Weights of a small image diffusion model.
Training: adamw at rate 0.00084, batches of 512.
Rows from block 5, named by matrix and row number. Each number is 50 + 12 x the weight over the matrix's rms, rounded and kept within 0 to 99. All counts start at 0.
# ada: adaLN modulation (shift, scale and gate of each sublayer stacked) (model.blocks.5.ada.weight, 1536x192), inputs 96-191
ada.944:52 48 47 51 49 53 54 51 48 49 52 49 52 50 49 52 61 57 53 49 49 49 50 49 48 49 49 52 52 54 49 50 54 54 56 48 48 56 48 48 58 49 52 49 51 52 50 50 54 48 53 49 50 53 52 53 49 38 48 49 47 51 48 50 55 50 45 29 52 54 54 55 46 55 50 52 49 51 50 50 50 47 55 54 52 53 55 50 48 48 48 49 51 54 48 50
ada.945:55 44 73 58 46 54 60 50 43 43 55 42 54 46 38 53 59 57 56 43 50 50 31 43 46 47 43 57 50 54 42 52 57 99 61 43 59 51 41 35 56 42 51 50 86 51 50 41 53 41 55 45 42 50 51 50 43 50 42 47 38 50 44 46 56 54 42 50 50 53 52 54 87 50 50 52 44 50 52 48 49 41 51 55 63 50 54 40 45 43 43 43 81 51 50 53
ada.946:46 55 32 43 53 46 42 50 55 55 49 55 47 53 59 48 44 44 46 55 51 52 63 54 53 52 53 43 50 47 55 48 47 03 42 55 47 49 57 59 46 56 49 50 22 50 50 54 48 56 46 52 52 50 50 50 55 51 55 53 61 50 55 52 45 49 65 50 50 47 48 46 23 50 50 49 55 54 49 53 50 67 50 46 41 51 47 57 54 54 54 55 29 49 50 48
ada.947:51 50 49 50 50 51 50 48 50 50 50 50 50 50 50 50 49 51 47 50 50 50 50 50 50 50 50 51 50 50 49 50 50 67 50 50 46 49 50 50 52 50 50 53 50 50 51 49 50 50 50 50 50 49 50 50 50 45 50 50 49 50 50 50 50 49 36 27 50 51 39 50 50 51 54 50 50 50 50 50 50 40 50 50 50 50 50 50 50 50 50 50 51 50 50 46
ada.948:50 50 51 50 50 52 50 52 50 50 54 50 52 50 50 56 36 50 47 50 50 50 60 50 50 50 55 50 59 51 49 40 50 37 44 50 52 48 50 51 52 50 53 46 47 58 44 50 50 50 52 50 50 50 52 56 50 79 50 50 57 51 50 50 50 49 51 64 55 54 38 50 51 63 42 54 50 57 54 54 51 50 61 52 49 67 53 50 50 50 50 50 46 57 49 50
ada.949:52 50 48 50 50 52 50 54 50 50 50 50 50 50 50 53 44 50 43 50 50 50 52 50 50 50 61 50 52 51 50 47 48 50 47 50 50 42 50 53 50 50 50 50 44 50 50 50 51 53 50 50 53 53 50 55 50 52 50 50 50 54 50 50 50 45 48 50 52 54 26 50 47 53 50 52 50 52 50 51 55 50 50 50 45 51 51 50 50 50 51 50 46 52 50 50
ada.950:50 45 59 56 49 50 55 41 45 46 50 44 50 50 39 47 71 54 63 46 50 50 28 48 47 50 23 55 49 50 50 60 57 87 66 41 50 56 48 32 53 45 50 55 74 53 50 47 50 34 50 47 43 48 50 37 46 17 46 46 47 47 46 50 53 60 20 06 49 49 72 52 64 41 55 49 46 47 50 48 42 24 50 50 67 50 50 38 47 45 42 46 77 46 50 49
ada.951:34 58 39 43 54 34 37 37 58 59 35 59 37 60 54 30 56 36 53 59 60 54 46 58 56 57 37 39 34 34 67 62 44 36 51 57 44 50 64 49 37 58 39 58 44 42 59 59 38 50 35 55 50 40 42 28 58 35 60 56 52 37 58 56 40 51 59 47 36 28 71 40 43 27 58 33 59 36 39 45 39 59 32 36 48 34 33 57 57 58 52 58 49 30 55 49
ada.952:52 50 48 50 49 52 50 51 50 50 50 50 53 50 50 53 50 52 50 50 50 50 53 50 49 50 52 50 54 53 50 48 52 25 50 50 50 52 50 50 51 50 51 45 43 51 49 50 55 50 51 50 50 52 50 58 50 49 50 50 50 50 50 50 52 50 50 50 55 54 54 52 37 58 49 54 50 55 52 52 50 50 58 53 50 54 53 50 50 50 50 50 45 56 45 50
ada.953:65 43 78 60 49 64 61 58 41 41 59 41 56 39 39 63 45 64 48 41 41 41 36 38 46 48 58 67 53 61 30 49 51 99 51 41 56 20 34 43 59 40 51 55 81 40 49 29 56 48 60 45 50 53 54 60 41 61 39 41 29 63 43 46 59 47 16 52 52 66 01 59 91 54 52 58 42 45 52 42 63 18 41 58 56 43 59 38 45 41 49 41 76 54 58 52
ada.954:49 50 39 48 50 50 48 51 51 51 50 51 50 50 55 50 37 43 50 51 50 51 65 55 50 50 51 46 55 50 54 40 50 00 43 53 51 51 55 56 44 51 50 43 22 62 43 59 50 54 50 50 51 50 50 53 51 66 52 51 71 51 51 50 49 50 68 70 57 50 59 48 23 55 37 53 50 61 54 67 51 65 58 50 47 62 50 54 50 51 50 51 26 53 45 50
ada.955:50 50 51 50 50 50 50 51 50 50 50 50 50 50 50 50 50 50 50 50 50 50 46 50 50 50 51 52 50 50 50 50 50 64 50 50 49 50 50 50 50 50 50 50 54 50 50 50 50 50 50 50 51 50 50 50 50 49 50 50 50 52 50 50 50 50 43 49 50 50 50 50 56 50 50 50 50 50 50 50 52 44 50 50 50 48 50 50 50 50 50 50 51 50 50 50
ada.956:50 50 65 52 50 50 52 48 48 49 51 49 50 49 45 50 49 50 52 49 50 50 35 46 50 50 46 51 50 50 50 50 51 99 50 48 50 46 49 43 50 48 50 52 75 51 50 45 50 47 50 50 47 48 50 49 49 50 48 48 48 48 49 50 50 51 37 46 50 50 47 50 78 50 50 50 49 49 50 50 48 38 48 50 56 51 50 46 50 49 49 49 71 50 50 48
ada.957:50 50 42 50 50 50 50 51 50 50 49 50 50 50 51 50 51 50 50 50 50 50 54 50 50 50 51 50 50 50 51 50 50 22 50 50 47 51 50 53 50 50 50 50 38 49 50 51 50 50 50 50 53 52 50 50 50 44 50 50 51 51 50 50 50 50 47 44 50 50 57 50 37 50 50 50 50 50 50 50 52 49 50 50 50 49 50 50 50 50 50 50 44 50 50 50
ada.958:49 51 41 50 50 50 48 51 50 51 48 50 50 52 51 49 57 50 51 51 51 50 50 53 50 50 50 50 49 50 54 51 50 42 52 50 47 54 53 50 50 51 50 50 43 50 50 54 50 50 50 50 52 51 50 49 51 44 51 50 49 51 50 50 50 50 55 47 50 48 64 50 42 48 50 50 51 50 50 50 50 55 50 50 50 47 50 51 50 50 50 51 46 49 50 52
ada.959:50 50 44 50 50 50 50 52 50 50 50 50 50 50 50 50 58 50 52 50 50 50 50 50 50 50 50 50 50 50 51 50 51 26 53 50 49 61 50 50 50 50 51 47 43 49 50 52 53 50 50 50 51 54 50 52 50 39 50 50 49 51 50 50 50 50 50 45 51 50 67 50 35 51 50 50 50 52 50 50 51 51 55 50 50 49 50 50 50 50 50 50 46 52 46 52
ada.960:50 50 64 50 50 50 50 50 50 50 50 50 50 50 50 51 41 50 50 50 50 51 50 50 50 50 50 49 51 50 50 50 50 49 49 50 63 49 50 50 49 50 50 50 55 51 50 50 50 50 50 50 50 50 50 50 50 79 50 50 51 50 50 50 50 50 65 85 51 50 46 50 62 50 48 50 50 51 51 51 50 61 50 50 50 51 50 50 50 50 50 50 49 50 50 50
ada.961:54 49 60 54 48 55 53 56 49 49 50 49 51 48 49 54 53 53 50 49 50 48 48 50 50 49 54 55 50 51 48 50 50 56 54 50 57 50 46 50 50 48 50 49 62 47 49 50 55 50 51 50 50 55 50 56 49 53 49 50 41 57 49 50 52 50 58 72 50 52 49 52 61 51 48 53 49 50 53 50 53 54 50 52 51 45 51 50 50 50 49 49 54 51 50 59
ada.962:49 50 49 48 50 49 50 45 50 50 50 50 50 50 50 50 42 49 47 50 50 52 59 50 50 50 49 43 50 50 50 50 50 48 44 50 51 49 50 50 52 50 50 50 45 52 50 50 49 50 50 50 44 45 51 49 50 71 50 50 53 44 50 50 49 48 56 58 50 49 30 49 49 53 50 50 50 51 50 50 46 54 55 50 46 60 50 50 50 50 50 50 47 50 50 42
ada.963:51 50 57 50 50 51 49 51 50 50 50 50 50 50 50 51 44 50 48 50 50 50 50 49 50 50 54 50 50 50 49 48 49 71 48 50 50 46 50 50 49 50 50 50 54 50 50 49 50 50 50 50 50 50 50 52 50 58 50 50 51 51 50 50 49 49 47 53 50 51 39 50 59 50 50 51 50 50 50 52 53 47 50 50 49 50 50 50 50 50 50 50 50 50 50 50
ada.964:49 51 34 47 51 49 48 52 51 51 50 51 49 51 55 51 50 49 47 51 50 50 72 50 51 50 59 46 55 50 50 43 49 00 46 51 48 53 51 61 50 52 50 42 22 52 50 52 50 53 49 50 50 52 50 59 51 55 51 51 54 50 51 51 48 48 59 50 55 51 47 49 19 64 47 51 51 60 50 52 50 59 62 49 44 62 50 54 51 51 51 51 27 58 45 49
ada.965:47 50 54 50 50 46 50 33 50 50 50 50 48 50 48 43 54 50 54 50 50 53 39 50 50 50 32 50 46 49 50 59 51 82 53 49 50 50 50 41 50 50 49 59 66 50 53 48 43 45 49 50 43 39 50 33 50 38 50 49 50 37 50 50 50 52 42 31 42 44 55 50 61 41 59 41 50 44 46 43 35 43 48 49 53 50 48 49 50 50 49 50 66 42 53 47
ada.966:50 50 41 50 50 50 49 54 50 50 50 50 50 50 52 50 48 50 49 50 50 50 57 50 50 50 55 50 51 50 50 48 49 18 49 50 47 48 51 55 48 50 50 50 32 49 50 51 50 51 50 50 53 52 50 52 50 46 50 50 57 53 50 50 50 49 47 44 52 50 54 50 34 52 50 50 50 53 50 55 55 49 50 50 49 49 50 50 50 50 50 50 40 51 50 51
ada.967:55 50 61 51 50 55 53 54 50 49 53 50 50 47 50 57 46 55 49 49 50 50 50 47 50 50 61 52 51 52 41 48 50 65 50 50 56 45 44 50 52 49 50 50 58 49 50 44 51 50 52 50 50 52 50 59 49 62 48 50 43 55 49 50 50 49 50 65 50 57 22 51 62 55 50 52 49 50 50 50 56 50 50 51 50 50 54 50 50 49 50 49 55 53 50 52
ada.968:61 43 72 60 48 59 61 52 42 42 57 42 56 42 41 57 50 63 50 42 44 46 35 41 46 48 51 64 51 58 38 51 53 99 55 42 52 40 39 39 56 42 51 54 82 50 50 37 54 44 59 46 48 51 52 53 42 50 41 42 38 57 43 47 59 50 21 45 51 60 32 57 84 51 52 54 43 47 52 43 54 23 47 57 60 50 58 38 45 42 46 42 76 51 53 54
ada.969:50 52 29 45 50 51 48 57 54 53 50 54 50 50 59 52 46 50 46 53 50 50 73 54 50 50 66 50 52 50 50 45 49 00 44 55 49 50 52 65 50 53 50 46 16 50 50 55 51 59 50 50 59 55 50 59 53 51 53 52 56 53 52 50 50 46 66 59 52 52 45 50 18 56 49 51 51 53 50 53 56 66 51 50 40 52 51 61 51 53 55 52 21 53 50 50
ada.970:58 45 63 53 49 58 58 51 45 45 61 44 59 44 45 61 39 55 49 44 43 50 52 41 47 46 51 54 62 59 40 41 58 72 48 44 55 50 42 47 61 45 57 47 60 63 44 42 55 49 60 47 43 50 56 60 45 67 44 44 52 53 46 44 55 51 33 50 61 62 34 55 64 65 44 60 44 60 57 55 51 34 64 59 54 68 60 42 45 45 47 45 59 61 47 48
ada.971:50 50 50 50 50 50 50 48 50 50 50 50 51 50 50 50 48 50 51 50 50 50 55 50 50 50 50 50 53 50 50 47 53 28 50 50 52 50 50 50 50 50 51 49 43 54 48 50 50 50 50 50 47 48 50 52 50 59 50 50 56 48 50 50 50 52 50 59 52 50 50 50 43 56 46 51 50 53 50 52 48 50 57 51 50 56 50 50 50 50 50 50 45 54 49 49
ada.972:49 50 65 50 50 49 50 45 50 50 50 50 50 50 46 49 54 50 52 50 50 50 40 50 50 50 37 49 48 50 50 53 50 74 53 50 57 50 50 40 50 50 50 50 72 50 50 50 49 46 50 50 43 47 50 45 50 51 50 50 44 47 50 50 50 50 53 54 46 48 55 50 71 47 50 48 50 48 50 47 44 51 50 50 56 50 49 50 50 50 47 50 66 48 50 50
ada.973:49 50 48 50 50 48 48 50 50 50 45 50 47 51 50 44 59 49 51 50 50 50 43 50 50 51 50 50 43 46 52 53 48 52 53 50 47 50 51 50 46 50 47 52 51 41 53 50 49 50 46 50 50 50 48 45 50 30 50 50 46 50 50 51 50 50 49 45 46 45 65 50 50 40 55 46 50 44 47 48 50 50 39 47 50 33 47 50 50 50 50 50 51 44 51 50
ada.974:43 52 34 46 50 43 45 45 53 53 48 52 46 55 51 43 56 47 50 52 52 52 51 52 50 51 45 44 47 46 55 52 49 21 50 51 46 63 54 50 50 53 48 50 35 51 53 54 47 50 44 51 50 50 49 42 53 37 53 52 51 43 52 51 46 51 59 43 47 43 69 48 26 46 53 44 52 50 46 50 43 60 49 46 49 50 46 53 52 52 50 52 40 46 50 50
ada.975:54 47 62 56 48 53 56 50 46 46 51 45 53 48 42 51 56 55 55 46 50 49 34 48 48 49 44 56 50 52 48 52 53 84 59 44 52 52 46 41 52 46 50 50 73 50 50 46 53 44 53 48 50 50 50 50 46 43 46 48 44 51 46 48 55 52 38 46 50 52 53 54 68 49 50 51 47 50 51 50 50 37 50 53 60 50 53 41 47 47 47 46 69 50 50 51
ada.976:55 48 65 53 50 55 54 50 47 47 52 47 52 47 45 54 48 54 50 47 48 48 42 43 50 50 51 56 50 53 42 50 50 96 50 46 50 38 44 47 54 46 50 52 70 47 50 39 51 50 54 50 50 50 50 52 47 55 46 47 41 53 48 49 51 50 27 48 50 56 25 52 77 51 50 52 48 48 50 44 54 29 48 52 53 46 53 44 49 47 50 47 68 51 54 50
ada.977:50 52 36 47 50 53 47 64 53 52 49 52 51 50 57 58 45 48 47 52 51 50 72 54 51 50 67 47 58 50 51 38 48 00 45 54 51 56 52 65 48 53 54 33 20 49 43 59 58 58 50 51 55 59 50 72 53 65 53 54 50 57 52 50 48 48 82 84 61 55 51 50 18 68 34 60 52 63 55 62 58 77 64 50 42 55 51 59 51 53 52 52 20 64 39 52
ada.978:45 50 53 50 50 45 50 40 50 50 50 50 49 50 49 45 50 45 53 50 51 53 49 50 50 50 43 44 47 47 53 52 51 39 50 50 51 50 51 49 50 50 50 52 50 51 50 50 45 49 49 50 47 41 50 42 50 54 50 50 53 40 50 50 48 52 53 51 47 44 60 46 51 46 50 46 50 48 50 50 41 52 50 49 52 50 46 50 50 50 50 50 50 46 50 46
ada.979:51 50 40 50 50 51 50 57 50 50 50 50 50 50 50 52 49 50 50 50 50 50 52 50 50 50 59 50 52 51 50 48 50 38 49 50 46 50 50 54 50 50 50 49 39 50 50 50 51 50 50 50 58 55 50 54 50 47 50 50 50 55 50 50 50 49 50 50 53 52 49 50 39 53 50 52 50 52 50 52 59 50 50 50 49 50 51 50 50 50 51 50 43 52 50 50
ada.980:50 50 50 49 50 50 51 47 49 50 52 49 50 50 48 50 49 50 50 50 49 50 50 45 50 50 45 49 50 50 50 50 54 65 49 47 50 50 49 46 57 50 50 50 53 56 50 46 50 47 50 49 43 48 50 50 50 50 50 46 51 48 50 50 50 52 36 33 50 50 48 50 50 50 50 50 50 50 50 50 49 38 53 50 52 57 50 47 50 50 49 50 56 50 50 47
ada.981:50 50 59 50 50 50 50 48 50 50 50 50 50 50 50 49 57 50 58 50 50 50 44 50 50 50 43 50 49 50 50 52 52 56 54 50 56 54 50 47 50 50 50 50 64 52 50 50 50 49 50 50 48 49 50 47 50 53 50 50 47 48 50 50 50 55 57 64 49 48 68 50 61 48 50 50 50 50 50 50 47 54 50 50 54 50 50 50 50 50 47 50 56 49 50 50
ada.982:48 53 37 45 51 49 46 50 53 53 50 53 48 52 57 50 47 48 45 53 51 50 69 50 51 51 52 44 50 48 50 46 48 04 44 53 50 50 52 57 50 54 50 49 25 49 50 51 49 53 47 51 50 50 50 52 53 51 53 52 56 50 53 52 46 48 63 51 50 50 47 48 26 58 50 50 53 55 49 51 50 64 56 47 42 56 50 56 52 53 52 53 31 52 49 49
ada.983:52 49 55 53 48 51 53 51 49 48 52 49 55 49 49 54 50 51 54 48 50 50 50 50 49 48 50 52 53 51 50 48 56 34 52 50 56 56 49 49 50 48 52 44 51 59 45 50 52 50 53 50 50 51 50 54 49 59 49 50 50 51 48 48 52 54 65 72 54 51 62 51 50 52 44 53 48 54 57 54 50 60 55 53 54 54 52 49 48 49 48 49 50 52 45 56
ada.984:52 50 55 50 48 53 51 51 50 50 50 50 53 48 50 56 49 50 50 50 50 50 50 50 50 47 50 50 52 50 50 48 52 36 50 50 64 52 50 50 50 50 53 45 51 52 44 50 52 50 51 50 50 50 50 57 50 67 50 50 50 50 50 47 50 50 70 86 54 51 52 50 52 55 41 55 50 52 57 55 50 64 56 53 50 52 51 50 50 50 48 50 50 55 45 53
ada.985:46 50 45 50 50 46 50 44 50 50 49 50 47 53 50 45 57 50 51 50 51 52 50 50 50 50 45 47 46 48 52 55 50 41 52 50 50 61 50 50 50 50 48 50 49 50 53 50 48 50 46 50 50 50 50 43 50 36 50 50 48 44 50 50 49 50 54 44 46 45 61 50 41 47 54 44 50 49 47 46 43 55 49 48 50 50 48 50 50 50 50 50 51 46 50 50
ada.986:50 50 50 50 50 50 50 50 50 50 53 50 52 50 50 51 46 50 50 50 50 50 50 50 50 50 50 50 53 50 50 49 55 46 49 50 51 52 50 50 50 50 52 50 50 59 48 50 50 50 51 50 45 50 50 50 50 54 50 50 55 50 50 50 50 51 50 51 53 50 50 50 50 54 48 51 50 54 51 53 50 50 58 52 50 61 51 50 50 50 50 50 50 53 49 50
ada.987:52 50 38 51 49 51 51 51 50 50 50 50 51 50 50 50 63 54 57 50 49 49 50 50 48 50 50 56 50 54 50 50 54 38 57 47 43 61 50 50 52 50 50 50 46 50 50 50 57 48 51 46 50 57 50 50 50 17 50 48 49 52 50 50 58 54 36 23 51 52 71 55 32 50 51 51 50 50 50 50 50 40 54 53 53 50 53 50 50 50 50 50 50 52 49 50
ada.988:51 50 61 50 50 51 52 50 50 50 51 50 51 49 48 51 47 51 50 50 49 50 44 49 50 50 46 51 52 51 49 50 51 73 50 49 50 49 49 46 51 50 51 50 63 51 50 48 51 50 52 50 46 48 50 50 50 53 49 49 51 50 50 50 51 50 37 48 51 51 48 50 68 51 50 51 50 51 50 51 50 39 52 51 52 52 51 47 50 50 50 50 63 51 50 49
ada.989:44 50 50 50 50 43 49 40 50 50 47 50 46 50 50 42 51 47 51 50 52 51 45 50 50 51 41 47 42 44 51 56 49 66 50 50 50 50 50 50 48 50 46 54 57 46 53 50 44 50 46 50 50 41 50 37 50 49 50 50 50 41 50 50 47 50 50 50 42 41 54 46 60 38 53 42 50 42 46 44 42 50 42 45 50 42 43 50 50 50 50 50 53 39 53 48
ada.990:51 50 57 50 50 51 50 53 50 50 50 50 50 50 50 51 50 51 49 50 50 50 50 50 50 50 54 51 50 50 48 50 50 71 50 50 52 48 49 50 50 50 50 50 62 48 50 49 50 50 50 50 50 51 50 53 50 53 50 50 45 53 50 50 50 48 50 56 50 51 41 50 63 50 50 50 50 50 50 50 53 50 50 50 50 50 50 50 50 50 50 50 55 50 50 51
ada.991:50 49 62 52 50 50 53 46 49 49 50 49 50 50 46 49 59 51 55 49 50 50 38 50 50 50 41 50 46 50 50 58 51 84 58 50 51 52 48 43 50 49 50 51 75 50 50 50 50 47 50 50 48 50 50 43 49 47 49 50 42 49 49 50 51 53 50 50 45 49 56 50 70 42 51 48 49 44 50 44 44 50 46 50 56 45 50 49 50 49 48 49 67 46 50 50
ada.992:44 51 41 48 50 44 46 46 51 51 47 51 47 52 51 45 50 44 50 51 52 53 50 54 51 50 44 45 46 45 55 53 50 17 50 52 50 54 54 50 44 51 48 50 36 51 50 55 45 50 46 50 50 47 49 41 51 50 53 52 56 45 51 50 46 50 60 51 46 42 69 45 32 43 50 45 51 49 49 50 46 59 48 46 50 49 44 51 51 51 50 52 42 44 50 50
ada.993:50 50 51 50 50 50 51 39 50 50 50 50 50 50 50 47 50 50 52 50 50 50 50 50 50 50 39 50 50 50 50 50 52 61 50 50 50 50 50 50 51 50 50 54 51 53 50 50 48 49 50 50 47 41 50 44 50 49 50 49 53 42 50 50 50 52 38 30 50 50 54 50 52 50 50 50 50 50 50 50 41 41 53 50 52 54 50 50 50 50 50 50 51 50 50 42
ada.994:50 47 66 56 48 50 56 49 46 47 50 47 50 48 43 50 54 51 59 47 50 50 36 49 49 50 45 53 50 50 49 50 55 83 59 48 58 50 48 40 50 46 50 50 77 51 50 50 50 44 50 48 46 50 50 50 47 50 47 50 46 50 47 49 53 56 50 54 50 50 60 50 71 50 50 50 47 50 50 50 49 50 50 51 61 50 50 47 48 47 46 47 68 50 50 54
ada.995:47 50 38 50 50 47 49 50 50 50 48 50 50 52 51 47 54 49 51 50 51 50 53 51 50 50 49 48 49 49 55 51 50 15 51 50 48 60 52 50 49 50 50 50 34 50 50 54 50 50 48 50 50 50 50 48 50 42 51 50 50 49 50 50 50 50 55 48 49 47 72 50 28 48 50 49 50 50 50 50 49 55 51 49 50 49 48 51 50 50 50 50 39 49 49 52
ada.996:50 50 50 51 50 50 51 50 50 50 50 50 50 50 50 50 61 51 52 50 50 50 44 50 50 50 50 51 48 50 50 54 50 74 55 50 50 51 50 50 50 50 50 50 58 44 51 50 50 50 50 50 50 50 50 50 50 36 50 50 42 50 50 50 51 51 49 43 48 50 56 51 57 46 52 50 50 45 50 48 50 50 45 51 52 40 50 50 50 50 50 50 56 50 50 50
ada.997:43 50 50 50 52 41 49 39 50 50 44 50 41 52 50 34 58 50 53 50 50 50 36 50 50 57 36 50 35 44 53 65 48 83 55 50 39 47 51 46 48 50 41 67 62 41 63 50 41 48 44 50 50 42 48 27 50 18 50 50 50 43 50 52 50 51 29 12 36 38 58 47 60 27 67 36 51 34 38 42 44 35 30 43 52 35 41 50 50 50 50 50 65 31 61 49
ada.998:49 55 36 43 52 50 42 61 56 55 48 57 49 51 62 51 35 44 41 56 51 50 72 56 54 51 69 43 51 48 53 39 44 00 36 60 50 47 56 69 44 56 50 40 19 49 49 59 50 65 48 55 60 55 50 64 56 72 57 56 56 53 55 51 45 44 78 80 53 50 43 47 25 61 40 53 55 58 50 58 59 75 55 48 35 50 48 63 53 57 56 55 19 55 48 50
ada.999:51 50 69 52 50 50 51 51 50 50 50 50 50 50 47 50 50 51 50 50 50 50 40 48 50 50 50 53 50 50 46 50 50 97 50 50 51 43 48 44 50 50 50 51 77 49 50 44 50 50 50 50 50 50 50 50 50 53 50 50 44 52 50 50 50 50 45 53 50 51 38 50 80 46 50 50 50 47 50 48 53 45 43 50 51 47 50 47 50 50 50 50 67 48 51 51
ada.1000:46 52 27 45 50 47 46 49 53 53 49 52 49 52 55 48 50 48 49 52 50 50 60 54 51 50 50 45 50 49 54 50 50 01 48 51 43 57 54 54 50 53 50 50 22 53 51 58 49 52 48 50 50 50 50 49 52 47 53 51 59 47 52 51 48 50 55 42 50 48 58 49 14 50 50 49 52 50 49 50 48 56 51 48 45 54 49 54 51 52 51 53 31 50 50 46
ada.1001:50 50 48 50 50 50 50 49 50 50 51 50 51 50 50 50 48 49 51 50 50 50 53 50 50 50 49 49 52 50 50 50 53 34 49 50 50 50 50 50 50 50 51 50 41 58 48 50 50 50 50 50 49 48 50 50 50 56 50 50 60 48 50 50 50 52 51 50 51 50 54 50 44 52 46 50 50 52 51 53 48 50 57 50 50 59 50 50 50 50 50 50 44 51 50 48
ada.1002:50 50 46 51 50 50 51 50 50 50 50 50 50 50 50 50 51 50 50 50 50 50 50 50 50 50 50 50 50 50 50 50 50 52 51 50 42 49 50 50 50 50 50 50 47 48 50 50 50 50 50 50 51 50 50 50 50 44 50 50 49 50 50 50 51 50 40 29 50 50 47 50 48 50 51 50 50 50 50 50 50 44 50 50 51 50 50 50 50 50 50 50 52 50 50 50
ada.1003:53 48 62 54 49 52 53 50 47 47 50 48 52 47 46 51 51 51 53 48 50 49 38 49 49 50 50 56 50 50 50 50 52 84 54 48 52 50 48 46 50 47 50 50 71 50 50 48 51 46 52 49 50 50 50 50 47 48 48 48 45 52 48 49 53 52 46 51 50 50 54 51 71 50 49 51 48 50 51 50 50 45 50 52 57 44 50 47 49 48 49 47 63 50 50 52
ada.1004:50 50 32 48 50 50 48 52 51 50 50 50 50 50 52 50 49 50 46 51 50 50 57 50 50 50 57 50 50 50 50 49 49 22 47 50 43 50 50 55 50 51 50 50 27 50 50 50 50 52 50 50 53 51 50 52 51 48 51 50 52 51 50 50 50 46 50 44 50 50 45 50 27 51 50 50 50 50 50 50 53 50 50 50 44 50 50 51 50 50 52 50 35 50 50 50
ada.1005:50 50 47 50 50 51 50 52 50 50 50 50 50 50 50 52 50 50 50 50 50 50 60 50 50 50 55 50 52 50 50 47 50 25 50 50 50 52 50 53 50 50 50 46 37 50 50 50 51 50 50 50 50 52 50 57 50 54 50 50 50 52 50 50 50 50 58 56 51 51 50 50 35 57 49 51 50 53 50 50 51 57 58 50 49 54 50 50 50 50 50 50 38 55 49 51
ada.1006:46 50 44 48 50 46 48 46 51 51 48 51 46 54 50 47 55 48 50 51 52 52 50 51 50 50 46 43 48 48 52 53 50 42 50 50 49 51 51 50 49 51 49 50 46 50 51 52 48 50 47 50 50 50 50 45 51 47 51 52 49 45 50 50 48 50 58 48 46 46 52 48 39 48 52 45 51 49 48 48 46 59 49 47 48 49 48 51 50 50 50 51 49 48 50 50
ada.1007:51 49 59 53 50 51 53 47 48 49 51 48 51 49 46 49 51 52 51 49 50 50 35 47 49 50 44 54 48 51 49 55 51 98 51 47 50 47 47 42 52 48 50 60 71 50 52 42 50 45 51 50 49 48 50 42 48 37 48 47 48 50 49 50 52 51 26 30 48 51 48 51 70 42 59 49 49 43 50 44 49 28 42 51 55 47 51 44 49 49 49 48 69 46 55 50
ada.1008:50 50 41 49 50 50 48 52 50 50 50 50 50 50 52 50 49 50 49 50 50 50 54 51 50 50 51 50 50 50 50 50 50 32 49 50 50 50 50 51 49 51 50 50 40 50 50 51 50 51 50 50 52 52 50 50 50 50 50 51 53 51 50 50 50 50 60 51 50 50 49 50 37 50 50 50 50 53 50 52 52 59 50 50 47 52 50 51 50 50 50 50 41 50 50 50
ada.1009:50 50 48 50 50 50 50 50 50 50 50 50 50 50 50 51 41 50 46 50 50 50 60 50 50 50 56 50 53 50 50 45 50 39 43 50 50 49 50 56 50 50 50 50 40 51 50 50 50 54 50 50 50 50 50 53 50 73 50 50 56 50 50 50 50 50 51 59 52 51 39 50 47 56 47 51 50 53 50 52 50 51 53 50 48 55 50 50 50 50 50 50 41 53 50 50
ada.1010:65 44 59 58 48 63 58 63 43 44 52 42 57 43 44 59 52 62 50 44 43 37 41 45 45 49 59 69 54 60 41 47 50 90 56 41 50 42 41 49 54 42 54 50 69 44 49 40 61 50 58 47 52 60 50 63 44 40 44 41 38 66 45 48 61 50 13 36 56 64 40 61 69 55 50 60 44 50 53 50 66 18 50 58 57 43 58 42 47 43 50 44 66 58 50 55
ada.1011:45 58 34 42 52 47 38 60 59 59 40 60 47 54 64 49 43 40 45 59 56 50 63 63 56 52 73 42 48 44 60 50 41 06 42 65 49 50 61 69 33 59 50 45 23 42 50 66 50 67 44 56 67 54 46 54 59 57 60 63 56 52 58 56 43 44 93 88 50 45 57 45 28 49 49 49 58 50 50 52 58 88 49 46 34 45 45 67 57 60 59 59 18 50 50 52
ada.1012:50 51 45 49 50 50 48 51 51 51 49 51 49 50 52 50 50 48 48 51 50 50 55 51 50 50 53 50 50 50 50 50 47 21 48 51 49 51 51 53 49 51 50 48 39 48 50 53 50 52 49 51 52 50 50 53 51 49 51 51 50 50 51 50 49 49 59 59 50 50 50 50 40 50 49 50 51 51 50 50 51 58 50 49 46 49 50 53 51 51 51 51 40 50 50 50
ada.1013:42 56 24 41 52 44 40 45 57 57 46 57 47 57 62 45 49 41 50 58 53 54 64 57 54 52 47 39 50 44 62 50 49 00 44 56 44 54 62 63 45 58 50 50 15 50 50 62 46 56 44 53 52 45 50 44 58 50 59 55 65 43 57 52 43 50 65 50 49 44 63 44 14 49 50 46 57 50 48 52 44 65 50 46 41 51 45 60 55 57 53 58 23 48 50 45
ada.1014:46 50 54 50 50 44 50 34 50 50 49 50 47 50 45 36 61 49 58 50 50 50 29 50 50 50 26 50 38 46 51 65 51 95 59 47 48 50 50 37 47 50 45 67 73 50 58 50 42 41 48 50 44 39 48 25 50 22 50 49 51 40 50 50 50 57 24 09 38 40 64 49 70 29 64 37 50 34 42 42 38 29 33 49 59 42 45 45 50 50 49 50 75 34 59 49
ada.1015:50 48 71 55 50 50 52 50 48 48 50 48 50 49 45 50 52 50 52 48 50 50 33 50 50 50 50 54 50 50 49 50 50 99 55 50 59 50 48 42 50 47 50 50 82 50 50 50 50 50 50 50 50 50 50 50 48 49 48 50 36 50 48 50 51 51 50 59 50 50 52 50 86 47 50 50 48 47 50 50 50 50 47 50 57 42 50 47 50 49 48 48 71 50 50 55